A small contrastive audio-text model, trained from scratch.
Training: 8400 steps, batches of 512.
Data: trained on synthesized solo parts of chorales (CocoChorales), 39062 training examples, 110.1 epochs.
Rows from block 3 of the text encoder of a small contrastive audio-text model, named by matrix and row number. Rows with one number within an expert belong to one neuron, the router's apart. Each number is 128 + 32 x the weight over its row's rms, rounded and kept within 0 to 255. All counts start at 0. Numbers have three digits each. After the name is the row's rms in percent of the matrix's.
Before each expert's rows are labels from the 100 texts, of 14848, where the router gives the expert most weight on average: "tokens" is the input token at the peak. Only what is clearly more common there than usual is listed. The data: synthesized solo parts of chorales (CocoChorales).
# router: router (text_encoder.blocks.3.mlp.router.weight, 4x128), inputs 43-85
# up: expert up (text_encoder.blocks.3.mlp.up, 4x256x128), inputs 43-85
# down: expert down (text_encoder.blocks.3.mlp.down, 4x128x256, transposed), outputs 43-85

# expert 1
tokens: "a"; "u"
router.1 092:119146163158119099131169123158046060132133164132068118126096118162118131069187130167170083204149196185165108151177130168149125187
up.0 139:122132154179125097190114185128175135119124144137129093172158158120142143108152124123075123144175133126123061147139169094101086138
down.0 137:136147087117069136128078125134123118116159138154111113166141000140112110145106174171117119098170145203145096103194101134126142106
up.1 137:148083080136132160155131077139155161093183082135135126123149098103133099160121118072182210112100159121079119137125123142158158101
down.1 158:157108145120093181136116104124169165121127095124130125107124065118138159136152164130136130159128130177176144137225146109125092154
up.2 081:076189134146126112134101105146087069182120139143097075168118136095122127130119229133130122128129133128162134104143150073146153112
down.2 077:119133156107132135152145116212087099126116115084106124087135080106122148092176164143071167134181145161167227101161116142150078119
up.3 077:119123090160140168123058122112073166157110085140131033157119115073101096039108080100113085097124135145097105132127163123147108108
down.3 070:122142118159065188109044143121129105092154088160125082167128044121121092148102138150109092131133143133115108122220134112112098125
up.4 109:146100126140122173086103173111110062128177141153144115178143085042135178158115115129105167108115048127074095146159093151082167137
down.4 108:141148125134124178079114138147139110102102089101123097138173054088091197123112140167089130093095102177131133150169090128161089125
up.5 057:123103091144116157111090102131128151158104115133135130134080159088041139116164079145111172071186126109079093131163125127107169096
down.5 041:221150132100090122152136149134113139167165149150089137120124143086150103174138173160116123123122106158101115097170123086144223120
up.6 069:180138107162147125099065161119081111092148077162150139164131104109153165158146159114139161132144098094109101124182079133104136159
down.6 064:103150143080106158146131048127147148134162104150115144071107078122114193167131193111116069087127157188107088111154114170185093107
up.7 091:120159118110104090050177116141110132135143163132137126164130158138127142133186125140108120160146098123127140083116072166165176130
down.7 080:125081112169058196113082139159150180170122152141076138070119080111139159148136153140127195149129149150161153085172114173118113171
up.8 081:086133154134088132169131131112088160097093125151177212104045139155065129087184121138131047155119107107125140121119119158132093131
down.8 065:150083122058089138066124131125120134135161180140105140112086067133148122124150095154154107161138107107095178124132086160176126095
up.9 060:191102190211121071136092152112149129102128132162162187156135085114094174106116124105107107123084159124174132111120094154119170117
down.9 048:090115160156114114114150118176159100191128168127120175101160182112135125085132090154159203135116105159177126134140134120176160141
up.10 095:099153092141147133134191095160103066166159146155120077095147128088094073101126128149115119146101126130084116151093141107142100102
down.10 079:125113191094106109131193114177100082097104121102127074088167125100127097133197089159147122177131158174155207130101108114157120151
up.11 066:150106115156151102087138120172064126133128078161093091153159095048133145164098111087141139048130073139097107164168095134141159099
down.11 059:172143122082142177096143168201097126107148073087133092117130073136141145153125142140161145115138093173183166146165080077163138148
up.12 071:124115144090128186118144126091162115160120095160108133126113144185156145115196174132147180045149110118130092110096122106142063094
down.12 047:114102193076150167099159111086161147022111161103118111083142099172154080114181161125101139119143154121114165154203115114088129122
up.13 061:150142143122102117151153112131091072160140110115115058196067131067135108151135118188125093115076175104138130127127084096119139124
down.13 067:100069123136131174124108128148132128135138123105145103091147037105082172150110173163080120094132119133149179108218125120144133135
up.14 101:134145166170062092158119091135140114209103145106118106137145122121167143079159091134118095161182103124165095152105159123081114130
down.14 124:123096132127116144125081110123145152137197120118110108092148000090094082119102156154097096107160131203146091125206119112127140146
up.15 068:158145111155076145138144110065173102147111093198139147127164076115105104124074154109156125089118187090158197092175122096099106112
down.15 043:166140092107130115148116155081162077117187087108160154101101110096112137125122130155109169093169088113125112153198122077175175128
up.16 059:147172136155089077166129139123123101146124167139117154075108112099181122143104052155075159129130087141108170109152155159169093110
down.16 045:127128103100100151141060078150142131188144116084076076154123110112113119115120134166185122086098128145176119115144118136140101132
up.17 148:128154110099134156085130122124166136087146091080139197177167087149118195113148147145132184079107144121084111121110153142159125089
down.17 176:144068147121138177130121112118199103117147120106131145080133017155168157113136151136152150114138146189147121145221162122130112130
up.18 067:100152170138132134119107146093133107106121076136183202114104144143166144126142091108133117112164092097105135149066124162106130097
down.18 047:101156124080105129131131119086103160091142089134090167128064110178143125102135118074131116132110141089075141107162096154125164102
up.19 068:138077051181093145068108105102045129171187133104081111124106105097125223175098146109090162111161145060112174113137114138123170084
down.19 054:154155114071132119160134096083145077144103131097189143144162032129164136138051180105100103100146125114150147109116094162182102101
up.20 097:110108105185075119122157147155165114128126197149073152115201042129094174131069130157114136125177094122124117114171149195077159153
down.20 107:129128139199065136092068135138070097100141133062069114065145066126101132130125136135127092152125127224157162137183112141128101163
up.21 228:130147171110083076132160104132086074159072198118153110150078149161149131081143139177162041186168109146173162182108160138172105204
down.21 212:137110133113091138124107113110118114134165105099079098086137000088123144108117147157126087114142115203166172096184082141134124148
up.22 107:082138127096187162134151126125140139103126088123168155146114112171136131107160106171107099071136098156123136133154183127143103108
down.22 092:127079141093142137063106122129152135103153123068099136040087053165184135097137146113147162123147135123101143106209164132123134122
up.23 173:114151141136110113121183076161122071079106152157091134137119118155087144099144144190174127117133151157136133148121146211157091120
down.23 185:136102162134099131094107119159118098105133135119069105057131031135105125127144135162142121142165122224186183117203072129108076167
up.24 083:062099167142104114156120167144147181146099190203152145161108118180137184097113071148135067149145135177129151094103121155137142157
down.24 106:152099114149094096100102117133113166162173158111102129089142038097111119127125129160157066130169099157170156088210075137133109140
up.25 149:092116111129124151103080169172109130138167118105123116103158090077097115152069184053085164132100134091155113196215162145107144125
down.25 122:135103177151124142125180121172160098161084140098135131081093073150150139183148100189125126160090103115194120177180147126157093170
up.26 111:159149142092132156087136147124100135167122160089131104129163125113123182169167143118113139136102097104114182099145087137121127145
down.26 117:135096077109097146130119122150135159175153147123131120086151083092130179132120172131099143134158100139171156121211107128116116128
up.27 067:129081177119179189146110185115108128079121112075168043041170146000113171126162127149119148106175137130100082104096108157142153156
down.27 070:130112149076125166082106120080170166113118119095138118132110047169112118092148136185136137077116164143092205122203156142139113132
up.28 114:139149130139128102165155071140148145132108212197133100129089143159165107101136135133126043142172119145117109176132145088106098127
down.28 137:138124143124137125124063148109132087122152114109092119119116000121138120139126137193096081099152115223168130144214121114163131139
up.29 131:138117085134165137083116103104119136084166108097136137179117132132165140116099106135114209117143106130130119064131101062135103059
down.29 148:125098143105147186149105123094204129100127119086148138093117017153177166121138149123108137118144119168157135146238148110125079134
up.30 084:136059123158117182072090162106140125155154111142128114149135087108080167157163148162114156096118061080130108082141074153094092097
down.30 077:143131139123148180097126106164163096132169134099158138104118097155088209118156168154138077101157081225125098089113095157181075143
up.31 091:200039117142161135138127177138107150135132173160107120171148095110047089177100070122143154093100095101079072137119078134100121135
down.31 124:173113118085107113121119160116109101131149113155105110156116000186152119192135188124133115115166131167116133152191105085086089161
up.32 102:105142077115111130136088131134208182092121098137141142154101128148170087178139096149063128112155110100151092096118132111151087086
down.32 104:125058141143154161096112117115137151095111131111145136100106113189168136156171098130163197124136162163123112098219163103113149097
up.33 073:111149099133159137113073127159165106131158096110116155133158048056094120139155131092112149117100140043098149134139154161082127110
down.33 061:143116136148147124159156092129107099091082080132116077125128020125178155153080160106101131174116126195135160150214179135140121128
up.34 056:122186115137106130117146164090121139186183099111155121081148145169093109096102094095141108117110100153112087161154133132141131075
down.34 054:103088131076131141112126073057136147116161153102141090172145073146121121119136111141135117141102186159095155106194088118126131100
up.35 084:148108106155133140070103126193044119198154118103123046159133059067083112172086156135087123128128096130118115152134098128098124111
down.35 088:142118182140129101080130128118061077175096150121134151127110046119119103196128180125104131143197095157102195143155120083150131184
up.36 063:081081141134179137155096174137089116129173067100133066131146126115114078123135115115166127149156154132159135161131121151121126100
down.36 055:094079154087090129143106147158045079100159116060134125138104040086110126099153211119134170109120168162127107113181131123135102150
up.37 140:117119081125141153138157116134149122101162103118125155087109125123076153122112118114148189135160160177060147100156110196140131135
down.37 160:170087144109093162134091121117158134137125112086104112052129000137125138128128161139151137149137138185167155126211126129120110178
up.38 179:123107155179090107106130141139153130155090171172121154171125081132151178131090112167088122171140074116128072167169161154095112169
down.38 187:130124142197142114150113139098109095128133120085094114101150022102133146131137182149108097125101137171214104111210116138113157121
up.39 133:090159138142071074156179101177137119115116205182098127140140158163165130106150132147119100151155113154132132176158178145144090159
down.39 150:123157116150122106138075109119115093123165128087083120092149027118105116117124145175138079106134133230209113124210087119125104128
up.40 102:107129112133122122087071208119124120093132107160078123199153063109135153146070135147104144093118140139136123116132157158059218066
down.40 128:093143113105124182132105174140114126103118051113133119107123035141106111157128203143088124138147137202162135133227143128117054145
up.41 088:122179149089126097198128151175069060155115124125126113127112157176159158152140145157140142149142044148192148160156169174098103206
down.41 089:166108154121118125137156112138132105116165144112109107083133034135100168114145150173120058116131127218184169136169094126081093147
up.42 064:114126129135083152123126080122127153123109145209172143127132024107122116134086157118103137154093129132136083154155095138105136143
down.42 044:114123110189107102165151109156114072121104081089094097156097123065099093140076145125125149102136136201175126171149135136107134111
up.43 058:038197199160112051115176097182137179173121134094115139146127103065122157152191122181101152153134151080141123123108124103147113112
down.43 044:146092074113145146067096116098133123132108132108091087067067141162107153179138124097081130200126159146123193137186136039091139172

# expert 0
tokens: "4"; "a"; "l"
router.0 116:136063140129152141132077122164146141127156118123116044173129155075124132125150145108108181191157063100135127128119126099112130113
up.0 099:136141154112139175122148154118073070107110119147133138127123149106107084147116124130139149054024130110110091144150168156063162075
down.0 096:130114126117227102110105110131148144104183118123156117167137058115187067127121150148113139137189144186115138147191168095132167106
up.1 082:133094101105128163144133158112186206115089110146203149078123106159140091084193118118126062054122133127101159131113125076133123090
down.1 073:118051152114123072110120141125129195108113131135146100073138099115118161138109163139106103174138120193160153107156141133175131166
up.2 076:158128091159133168133166117070128104177132147071139138117113100171071144137125131162110094094151128138116086143100094151143134153
down.2 052:101111112136162153095110131140072166124142082198122116131135102175129151132121164146141157155160177178088137125171164141089163124
up.3 059:188104144131107127170133093163111190108135167144199156109140163155187147135139083155103084077131183120111131112112157055125106147
down.3 061:118082082081161105096154130109107190156179127127115094098114059149102147122100171103126144101176088217154144110168110104147103118
up.4 074:137129099145159106175155128166185113124144186171176164054102107071126081200126090132122150130098183176104154139124137121072089140
down.4 059:167149095084123146157138103057152081146084112143103144115131088155075056178149153076158125123124112174145152135171128108105117190
up.5 065:144168099067136216113051102161112111133070125149167119110100146123159114110117142138207158137165134057115190100140142137157114202
down.5 049:109137123118148138129152143206158148138069113182129123102180123176135117175116170101156141130122185104126183107087171156171153126
up.6 081:145147118133144143117166107178126148139119142088057168093136092160083117144107119139134166084050165123133072134171148179097169139
down.6 085:053103146150110115138127099146173163124128176133117152123111010095195105142118168105157137151150151197126065130230143136088131112
up.7 078:109089108166102140098086133139078098166107126121063099123169059133080199106118160161153145134135160134130134137131150141176159091
down.7 076:158104095113128160125138088099114078102090101126223109147160062129119150163125148133157178127117121171130167124181139131140105126
up.8 114:128168130092057095122190083189103122146103157172110151141111117158137136089103156168149098155080051121194126165111141163170123158
down.8 104:156054155150176145047163146125132125154118145133139115075163081090124160107157089089132175143149114143122219115176091122131128138
up.9 069:166068071117154137162136133103162140095151134152171168043094112132183102141141108149138159110160170094115098172094127102142112115
down.9 058:108106099086103065053166160130157187089164110113164161113134103101086065114160129119103122124142142121133143120227117120149134152
up.10 064:140131111141179112127150097094122117121169149168105137133175132148143058143056107123169168187124105131159120127176122075086169111
down.10 048:089107087132181113144136109156152120137128115144070130168083129136124159131079170107115063110148154155101162130087077081086109116
up.11 060:112118132162161100140121144083165145162106093159134162130139123104119173129138098124143164122081123163096086123192176121153133125
down.11 047:102134128103118188105125141138160132120160090071126164092152112125122135186137126137099178192177116096118155172142105124105127143
up.12 066:125164087159123102134117061177123150126109108154105105054154129082095090125109116167112136183168149118104056131140186092165181107
down.12 048:098171122113107127172094109124177116102128091151120098154075108110203101131130174132192162125114149127103057118152121110118127144
up.13 073:110145152153174134128148108144170158174072155119140109121105179092104109110137144106099128139148162135146143131106059109127146129
down.13 050:134090147101064105123149106133167136121119175096153130099117086067159116146125183094117169119167095148081181197093078091092110114
up.14 159:143119082109147154130108146105142132128137115098081112162155151079121042187102093055125164085105175135103156113151122074076176076
down.14 133:124093148106083114100112145115112131132124153187118105179118093102127085139139133105088079145112113160100147176200182138093153167
up.15 096:165163101119093131115129119169159066136112145129112099137187073082109117165120140091135168184122124110158082069102104137073163105
down.15 113:126105086160089101164176124116094127140102143131147074114111057125157132147137177128167138111128098155092173144230183137156137134
up.16 068:108158159086150107101149103173121095153111109182085152085145140097113102134118113103130125144121090128181129155092126170127172157
down.16 064:075122086117129123120138091079079131158126155131091121081129152154128162082106178091090205075164124206150134138197154184105109113
up.17 077:166141126090117135202146107094131131098094125159161143140114139128123163183148105145102125125080169205140098168113123064115120089
down.17 069:127069118095169094078112143075085120151129089128132153121156099162071079103142198134155124090159144213097153164163158092173151163
up.18 087:105074165156098085131108172092144057111147114132154078171145128146164173145133107167052122158127075129092095151205139162113106118
down.18 124:090066147127100088112129131143116128124128119118161083122153044127110132101159169120127099166137108205162169142224140089134116179
up.19 066:041115141167145138088150152121165129139144146129170136136140133174128167167160133099178121146050182104110129144159070158204081140
down.19 048:129130120139077135095167116148154173143127194101101114085146149085129179091139131145117115198141108144102181168165059152118078134
up.20 070:085105136103153126071119070061134099123138080153184112165081082164159181129124080134139103099132077135123153105135145162167146087
down.20 046:057073059177078116168171105059141194109099181099134117107164116128112097134149131152130163128097123117074148090110076215085092085
up.21 079:106129110114175103091184090121174160115130146102157174141128141145116181161132107146098134125143161175190120177123180138184135170
down.21 075:082096121103155125041162114148172170120154121134140150157127031114168175159144143109152097136140135199132174153165184115138145154
up.22 160:131171143100171112121130102067152061091098109104131086184119144119113072143129123137141141105123149121127171123093143093146086123
down.22 162:083075125147159081109096148092125117109218144170174143139161019125143106103159174115133137114175147178100123100203135148157147139
up.23 113:116141199116110110119165099104153101102123175122128204151086094154129206101167118187143159166168131122092140134119098129190117136
down.23 101:095084123097101097091174119164116169128106160128127179074145082124115153096182181135127124117154115163133199151192124181164160120
up.24 109:071152119109090105120143130112106090063188100142118107144150165126114181129150162136104112124057081141134109126141122171096130107
down.24 123:134070143112180121074134134114169104111140112138159105159131023117156120118135113153114132132138106199103219111243112127140108137
up.25 060:127114163096112107170173080126124174176106072109101142105124197146108129110039138107093140120105146117054160054125105196107155128
down.25 049:149099037123117137095087140141153137134133094129124156101116103079129130117114121178103132107137138133183195093144179080131125142
up.26 080:124112095099092139146172149151114119054104156144079126071108119128152120120142085161117144143141109068136151091100096071103122091
down.26 073:128102060123123119158145144138083143107111147165140065096133085139090089120100178110139118170150121185113085110255150158165122131
up.27 085:112098086093093146138144112127130196125131100114138137086034118091090105152058171058134103135110107093099082103077127145088170069
down.27 096:109094134085126141137131138132137196083119103079213122083080074111169098123101133116135155160148145173124210150143137118110145147
up.28 069:085168119156146109104139142116146065099160181124098130112130116136117140122100162083143153024200125100124113156114128171149155150
down.28 052:142112127140122105128187072165071130103142162064073129123119118075137072119120113148056124125182141134082137127132086143143101155
up.29 063:087130160097173145094150142074127155139124187091162159137096188068116196110097072124171070108166126127175116092134103188109129094
down.29 055:157074129186143135153116110127149112150111096129160197141116153119107112098180111057084098146081174131144132152128137200087185096
up.30 081:169120117211167129115101078103120134181128139102099098119129140121199056171078159143117144085204061135125172151131171090051153116
down.30 084:106067110089120113057088134141096171144108156172123107161115086118130099123061090115119129167147139188126138151251157082122127125
up.31 172:128105126151122127169094147081130118156153106142155126060144130075120086120094159132110124093061099130135158193089154139090124162
down.31 203:122068124094125103102123120116093138110132092113161117094121038103109094135111160075120145130119129166143205164197163104144181145
up.32 072:135179166074126126124141119105130087120149105141146115142145157182078122088183091158111147104103151149148129123118111086138099116
down.32 074:129050135091110053113151173086129152122158143154130121156176034122140097164170115114112137131149129158119144154185102074175131128
up.33 088:161112109177119175115103141152112132142143128145044131094168085085058122204114146123140173123132186109114134153126133154119140139
down.33 087:117109121108157119115109108102101165105128092139137148104117123096116086142076119065121138064119173100068139108171155120138121134
up.34 068:125131099158094111045138087133128109037126148190068155083093072071096091099167150101146146063111106134127140184102161184148121141
down.34 065:109056150140166130117130176089142135145116109143151117153130058162135143103114182110150156112146124128146160138188116104169141145
up.35 063:129133110049163130153175130125103144179113053115098108156087096097155103142161092126117106165164089118122180137137141059137116129
down.35 052:128094078108121051097078188192107085119173135135084140118115072130188132109123133135068108135152091198103168136193126093139164097
up.36 070:136053146131185129187195115104134166152105061139133162085137181097157134172119104084070078087144175116144115132155123113141092117
down.36 059:139120157142129056107150088094113124145189111120140139158131083102118103132127167142108182140126136187149141158177193133126149145
up.37 064:166123092167099085150089069126086149140105112174151186136154114065099088092155057119063156116105121172133158114138123150110130110
down.37 058:157142103086096143146123160157132134149090159182131123200085155137131102072142076172098133197104137175115142128107156149118121110
up.38 068:110126104108116133106128132092118158115148104111127122155121120174097117187154082073107096108162122153103147151105103099106206173
down.38 050:184110063126145055077120125103100099117127112099113069175148104157134098080172072097092159104120123143102141106117216145119138141
up.39 092:151143090096149127074121118126123181117131083120149143131174096084088139158112131114092222137158100126166126122149162136114141099
down.39 105:105083138104084092160145106153169132111089137143133100161094097126155114137178170155116099154129129217147191139179141091109106122
up.40 078:146104155110144131090091092117131120147116130100099134128146055155080110169100159101173102155096152128128112142166159142109143174
down.40 078:140113128098099120143109083103109155194146100164186126113131071070193177159077155091128179134147176192079189141202165127094182112
up.41 067:124097135116122151140114095137162148102094129174087137115063134136113132150088079137095093094143121176133160129117171098114163106
down.41 056:142109105097164125073123160109121152175099160139194129080174050116169069115094164138147178111094088168163186140182173125137141109
up.42 060:177142151147137087164133146114140142079137125111148165127171137112108092139134103183106112127161137160122141056095140139102130116
down.42 051:110140161107102074113094147124123187122070103113110088119165136129151107134177139162127169140189133147135140089129137111074140092
up.43 060:128129165135118055087138096071055137134128077150125085136113105135094138155173155154097084082109112160125102152133164105124121108
down.43 048:129081112067164085150148190120118118185109139117125121103137087138117092133087140124146091123112152157116139142182135067147159161

# expert 2
tokens: "d"; "l"
router.2 085:207099111145136107139140084154141207185114188145086235104114114116137104154058098123169154178112150097126120103130132129080100098
up.0 123:150105154080135134167153135136176128112131131105235127167137107134108154127177070124088088147183150103032140167114123090165108159
down.0 166:144106137138136208107119134103087186126105098123161123144110060122085130102113146160104105142113117129094162159226135113179112144
up.1 081:138144112131134182081057170146110141143145173168190123144150120127098145158123166069084159084131112057150122137153107114101139158
down.1 077:125182112097150212106121110131133158097095048099221102124131127101207157113153128136110132157133130124163215201164086108134098158
up.2 071:120171111051153111093200123110141121150101057119139110142137154234125129113140118134221155126141174144099074125128137098103188129
down.2 068:143131096131166191090131138127158110120104083102098118143144031123121131186137152130132078138172126157125176146218126120152073137
up.3 075:097150101082126176113150160126097150125129137172106123138082100149114141165137188221147109109077142169140148166096128113131090110
down.3 064:133127144095129149117126151143112136120151117158118137177065066140139170102158125165172111134101134124093152150103171175130050117
up.4 067:135050186093129117099162168128137102095150146134128049066181141131156121181136146120137161102102106099132116104067095138141067068
down.4 055:150152089152125142168111144200141214174151153168145082146158079108098099107104117111102095129113148116184147098126128157157137142
up.5 075:102129085084170178146158124108125170174173088114094160097122100131128126150149162121127089114117203121102135114101187116147129148
down.5 068:133124095173126162096109175161109052136135128097113083081108098144105107154138219160145106123094114146145122119216101139160113134
up.6 070:126183119102134146124119060083189170136120141109167140129102159086106150150138110097129176142157129075147100087135129150189160122
down.6 056:106151158060190105128165075115122127078179120081188116178126129147143130065125124175145109139154150153124176122183143150222120149
up.7 070:114103104086148091110114066113067086097096154161131117148152106097144157059110096127124127121102158111136128086122141082132148081
down.7 052:154186106123094097096230132154119105101132099103136134125108181141076073191173123121085170103154112110126134124097122086143106111
up.8 170:170124119140076130120155138112078163147092128126109199089101100164070171109102144156179126142120186147133109082121117159089161162
down.8 201:130093091157127221122131110169113166114147098114134184111117122086113107148082146162151172138170209163109177102172076123127087115
up.9 087:149143096087124160109089158157100145118184093095104122133180164107132122147140129072064179106100144133112169098159129177092091109
down.9 076:108079117076165123110079118129127202178066176104169118128110079121206116148102103106075150126124126100140188123140110118131166135
up.10 071:161081099146095138139128143128123229082133094135114133118136130167114138092124139117085153153076103118079152142158116176143131125
down.10 091:160116129115087208150083120115144163076142101136112133106138067101098113091156100107151147159091133138069138166180160146130118132
up.11 065:125171131116131125115127097094219121073109149145125152118133075171110137109107111129097115177097207141115142089116138073196170174
down.11 069:132099136128163156104086118082121096124092129112173149147131070146124140075123139165137105161183127145087122123232150070153079135
up.12 074:163104123133119140118121153138120101165143118112109126119096183112161122198092158133162166152114122055133132085099142098146161127
down.12 067:144125121102180177086142115103183176061156092123172091108177100075020138129096116116157117190163133154130159101182157073123102102
up.13 069:130115151170115115112133105170119103141109153142165086147134098077069166183124087116081178064120116139090070144082115116093138095
down.13 052:117144114106152135108190145134078185168116117173076105113113111178136104144191150103107117093154152120150146114128168127146123055
up.14 214:135112099117131159099103191117093118109146097092142098147098140113091141097161103108157129134173149154063167076127082120155208124
down.14 152:168094143155154157120120114129152135120141128156126141129043047133154141112102117159163083131093097127087175184182144141165075124
up.15 076:087133178118077148113099230133128131094146083159129123139146082119147131112135125034123180127101093177125051114087180141082130099
down.15 079:157109132105170138126124165097095184153166117148126132113069140117110127122082132112119182117119135133075127128177157108083087143
up.16 067:119108180139138132102092088135114073106106157116145124099159100202167072147117074163120096128162090145131138148144140153088111090
down.16 052:226134181104121115131103177124141122140108152148125167190151111112119134119130133114174120141091068158166177187126092114102122131
up.17 078:097132085127174099082095142096071115162113132107148081185093117118116094198127159063086125106104110123176115139112161130105151173
down.17 063:116139133081130114148141126124150060143155166073158115046153125110224078117113096127113135088174144124150174062049096127144118115
up.18 140:089098117206114118192082164151113168173176121201072123097157100136132163183150104142126130086129111139121096078116114123075173082
down.18 151:126066108113128157170128168137129181092155080154123117108107076097163108110126111109119104110120113112044161125197103130122131065
up.19 064:087132154130102103127168125087144133123111105116144146148132142165172201119183150091113145109135132086118118132070142163126169163
down.19 056:165070148159111102140138141082168175142127101126074110090099182117126125138184175141148129103156152092102170156218094140159067093
up.20 121:071142101111100087161124115086129130101158091163118085095173188188142125121155062118137126069176195163130048118132155140117156110
down.20 126:133088093114133138119106185108088181159155158150113092123089080114148126087141136153100097158136121140085160142148169118085069166
up.21 110:140126105125164132126078105089134097159100168091117141172136128134166056121127122131119089106129123079143191136185103129088133143
down.21 098:167095121129179203124129092066166105133158068117097133111127074084113149129091122134164131103121137132124168140171130145136068148
up.22 076:143147056103129156119107138130186104168146153128183129133143171168108096139147120127171127097213118123156164120177121058187143125
down.22 077:175135143147197146126113103119101113113166132169188107148113127178101108119143167116120082124116157138124134148184188071138128157
up.23 075:155121099110190115084129111152058134137129107135129078150142058124115094082103190093124152143100194102151092155119150179091111122
down.23 085:129115134123103168125192128159108154119083159159096201061113109078101099136114093129142124134135180109115130108089111180130106147
up.24 102:060146120144074138135158161116071133200127144133095115107148126149127178124142147198072104179131146144159094139136191172119095184
down.24 093:133077108122138210152140142130114097143116110142181145125098147072088150130058175150082120167135073112183129078184133138134115171
up.25 071:071129073128119150172129139117121112102137143147114224154132139108101072124105146139094108007077142090184143146165151152135122139
down.25 066:125142135142166176103112120156150118126170085137179148135115101117110142092086154151136140149084140147171128145146163127148084092
up.26 076:118130133081142190120143129135061173166207058163143190112165111156074129123095116072174102138163186107128107166169116173121082139
down.26 071:167089155108132127193144129159188182097146155093116132091072093103160072116139145130151173153094184114071188140159159112203108169
up.27 080:157143137161150068115131162155174148088181091178189128148110081090131163130116168157136140087140107143136125150137155101183140160
down.27 061:138151149097120103110101133130157175122131143169208085165125117135159135147099097127170112155078070154155174121171198152168145137
up.28 066:118152143160163105100147112093136128116132100144106133176136120140106121086082138141192107098116139124108102025124199105111116106
down.28 048:107117132086053179175133136084117110082105114114128146109116108143145148156146099049094094142139105201129080122125091165161118151
up.29 087:134103149132103149128162150150160175122146102133119171142144103133147130133148108153061105135189114107118129160190097156154127154
down.29 070:171111115075187136135136148059109117126136068112101109120164065113094168127105141112172135135142146149094183091155084127182093138
up.30 080:122150153129147138130134134098138132149107162116083108104148174106196097117161168108065052167195125141188190124137121091081113154
down.30 081:098183089088167112150180122149175121090087124103153158079128123095174120118143143070088122094092103067097192107061049132140110146
up.31 110:082187147127149192141159148105171044102139124090161135114076083172132150109148148162127096101131147153144116147135181173194101155
down.31 111:153126092118104230063148131122093147089061113121171122131118084120091176125127218181134161127154107178147133162173133142198058168
up.32 083:155141096116098201088108112123128137111103150093132089127104142101189144166091112149101129099116107120151189128128153112105135070
down.32 054:140129152122135136092149065189163120138136179204100118104127097100147181109091131123143175198100132144140164174123121127144131134
up.33 098:132153142104144137049072111111158137128091061104119116145120150090113140079125158166131184129135139109133145103133119101111152111
down.33 083:122140126114101176146092125123151084126094113113139110093150116097187182121093119112106186190130139119155169197116149119163161165
up.34 078:153133090165104155082150152150162156127089103163112157110118166123114149182095161193089117076093135164110101103196181136132146075
down.34 067:147066165138105167060161140168190126118116125146183104128142116131135133120106134122100104129131064118122143161194156163101111157
up.35 064:079133109129149166170128086127127166124109120155207175080172127131124098132163113071132075064149148158057113143113181145175144133
down.35 056:109109117142173138044158118153151158110122164136092085136125150174212126130127114125114118104187102127148133153103181143096143170
up.36 067:121094153141116121141182132121112138122114133101153174094155127151172121135131121107146110177184146152123191087147121116179144132
down.36 059:160124135113145209139137114095099147094127079134116149148132087127107121100072157121157096129115117123076179101255073094171146143
up.37 115:125124155128114125099147169106094131122131099128148140092188116145073151087169147112115115116153166157118041118134175165085143175
down.37 098:101101112170149200140160123184072072091135123121084106087135062074075145138139135147146107123129131180112186065186166219129100108
up.38 066:117080147204072146159134163084065168115055160062132112118102123114121102159151112094156153091105035089096156100141160093060189147
down.38 046:144168089137141046192108165087130126173197084154145136145160114092124125140158099112105121121175135208133130132118118125115099153
up.39 069:127126126101116056137111114118128183070118162100141129128101150094162171199147072136068122150096102082154099138052100094113146180
down.39 050:167137067130136116098127143150167133180095103104127142106130107097150114078101091057053176092138149075073115098170107099170140142
up.40 077:062120135145075125155135151139144158132139150170100111078078170067146088100122107134152154127111218168112098104071141132115156080
down.40 060:125136120159102174174148144119152134103133091169070097158093160136128083126082073149124135106146102145117125115084098148068066135
up.41 081:113128107112107112128151092137145125125112110133154113110100105134124135124151160120100159055118154133124144164158169181144113141
down.41 078:131064111117102192061116157134163133085132104136139103130162132158116137152148162121112140126165076138138200147161202134169121184
up.42 063:198108167100134125125130101108146084144210099067160114078128140102119110175161142156126168123174116137121164089073089100160117129
down.42 052:094138163080169075112057161150147115165166154180168098169135140132076138106185115081141108127111084139162162110136109133138104127
up.43 081:145109109133173128140076156131109107160068156143123134104118188112147080130096184121108100147071092090126115156120116060076102130
down.43 063:140075154123144177146201081131115153130181070120119137133094107082160135167090152132134173159108134080141217150151135155126044099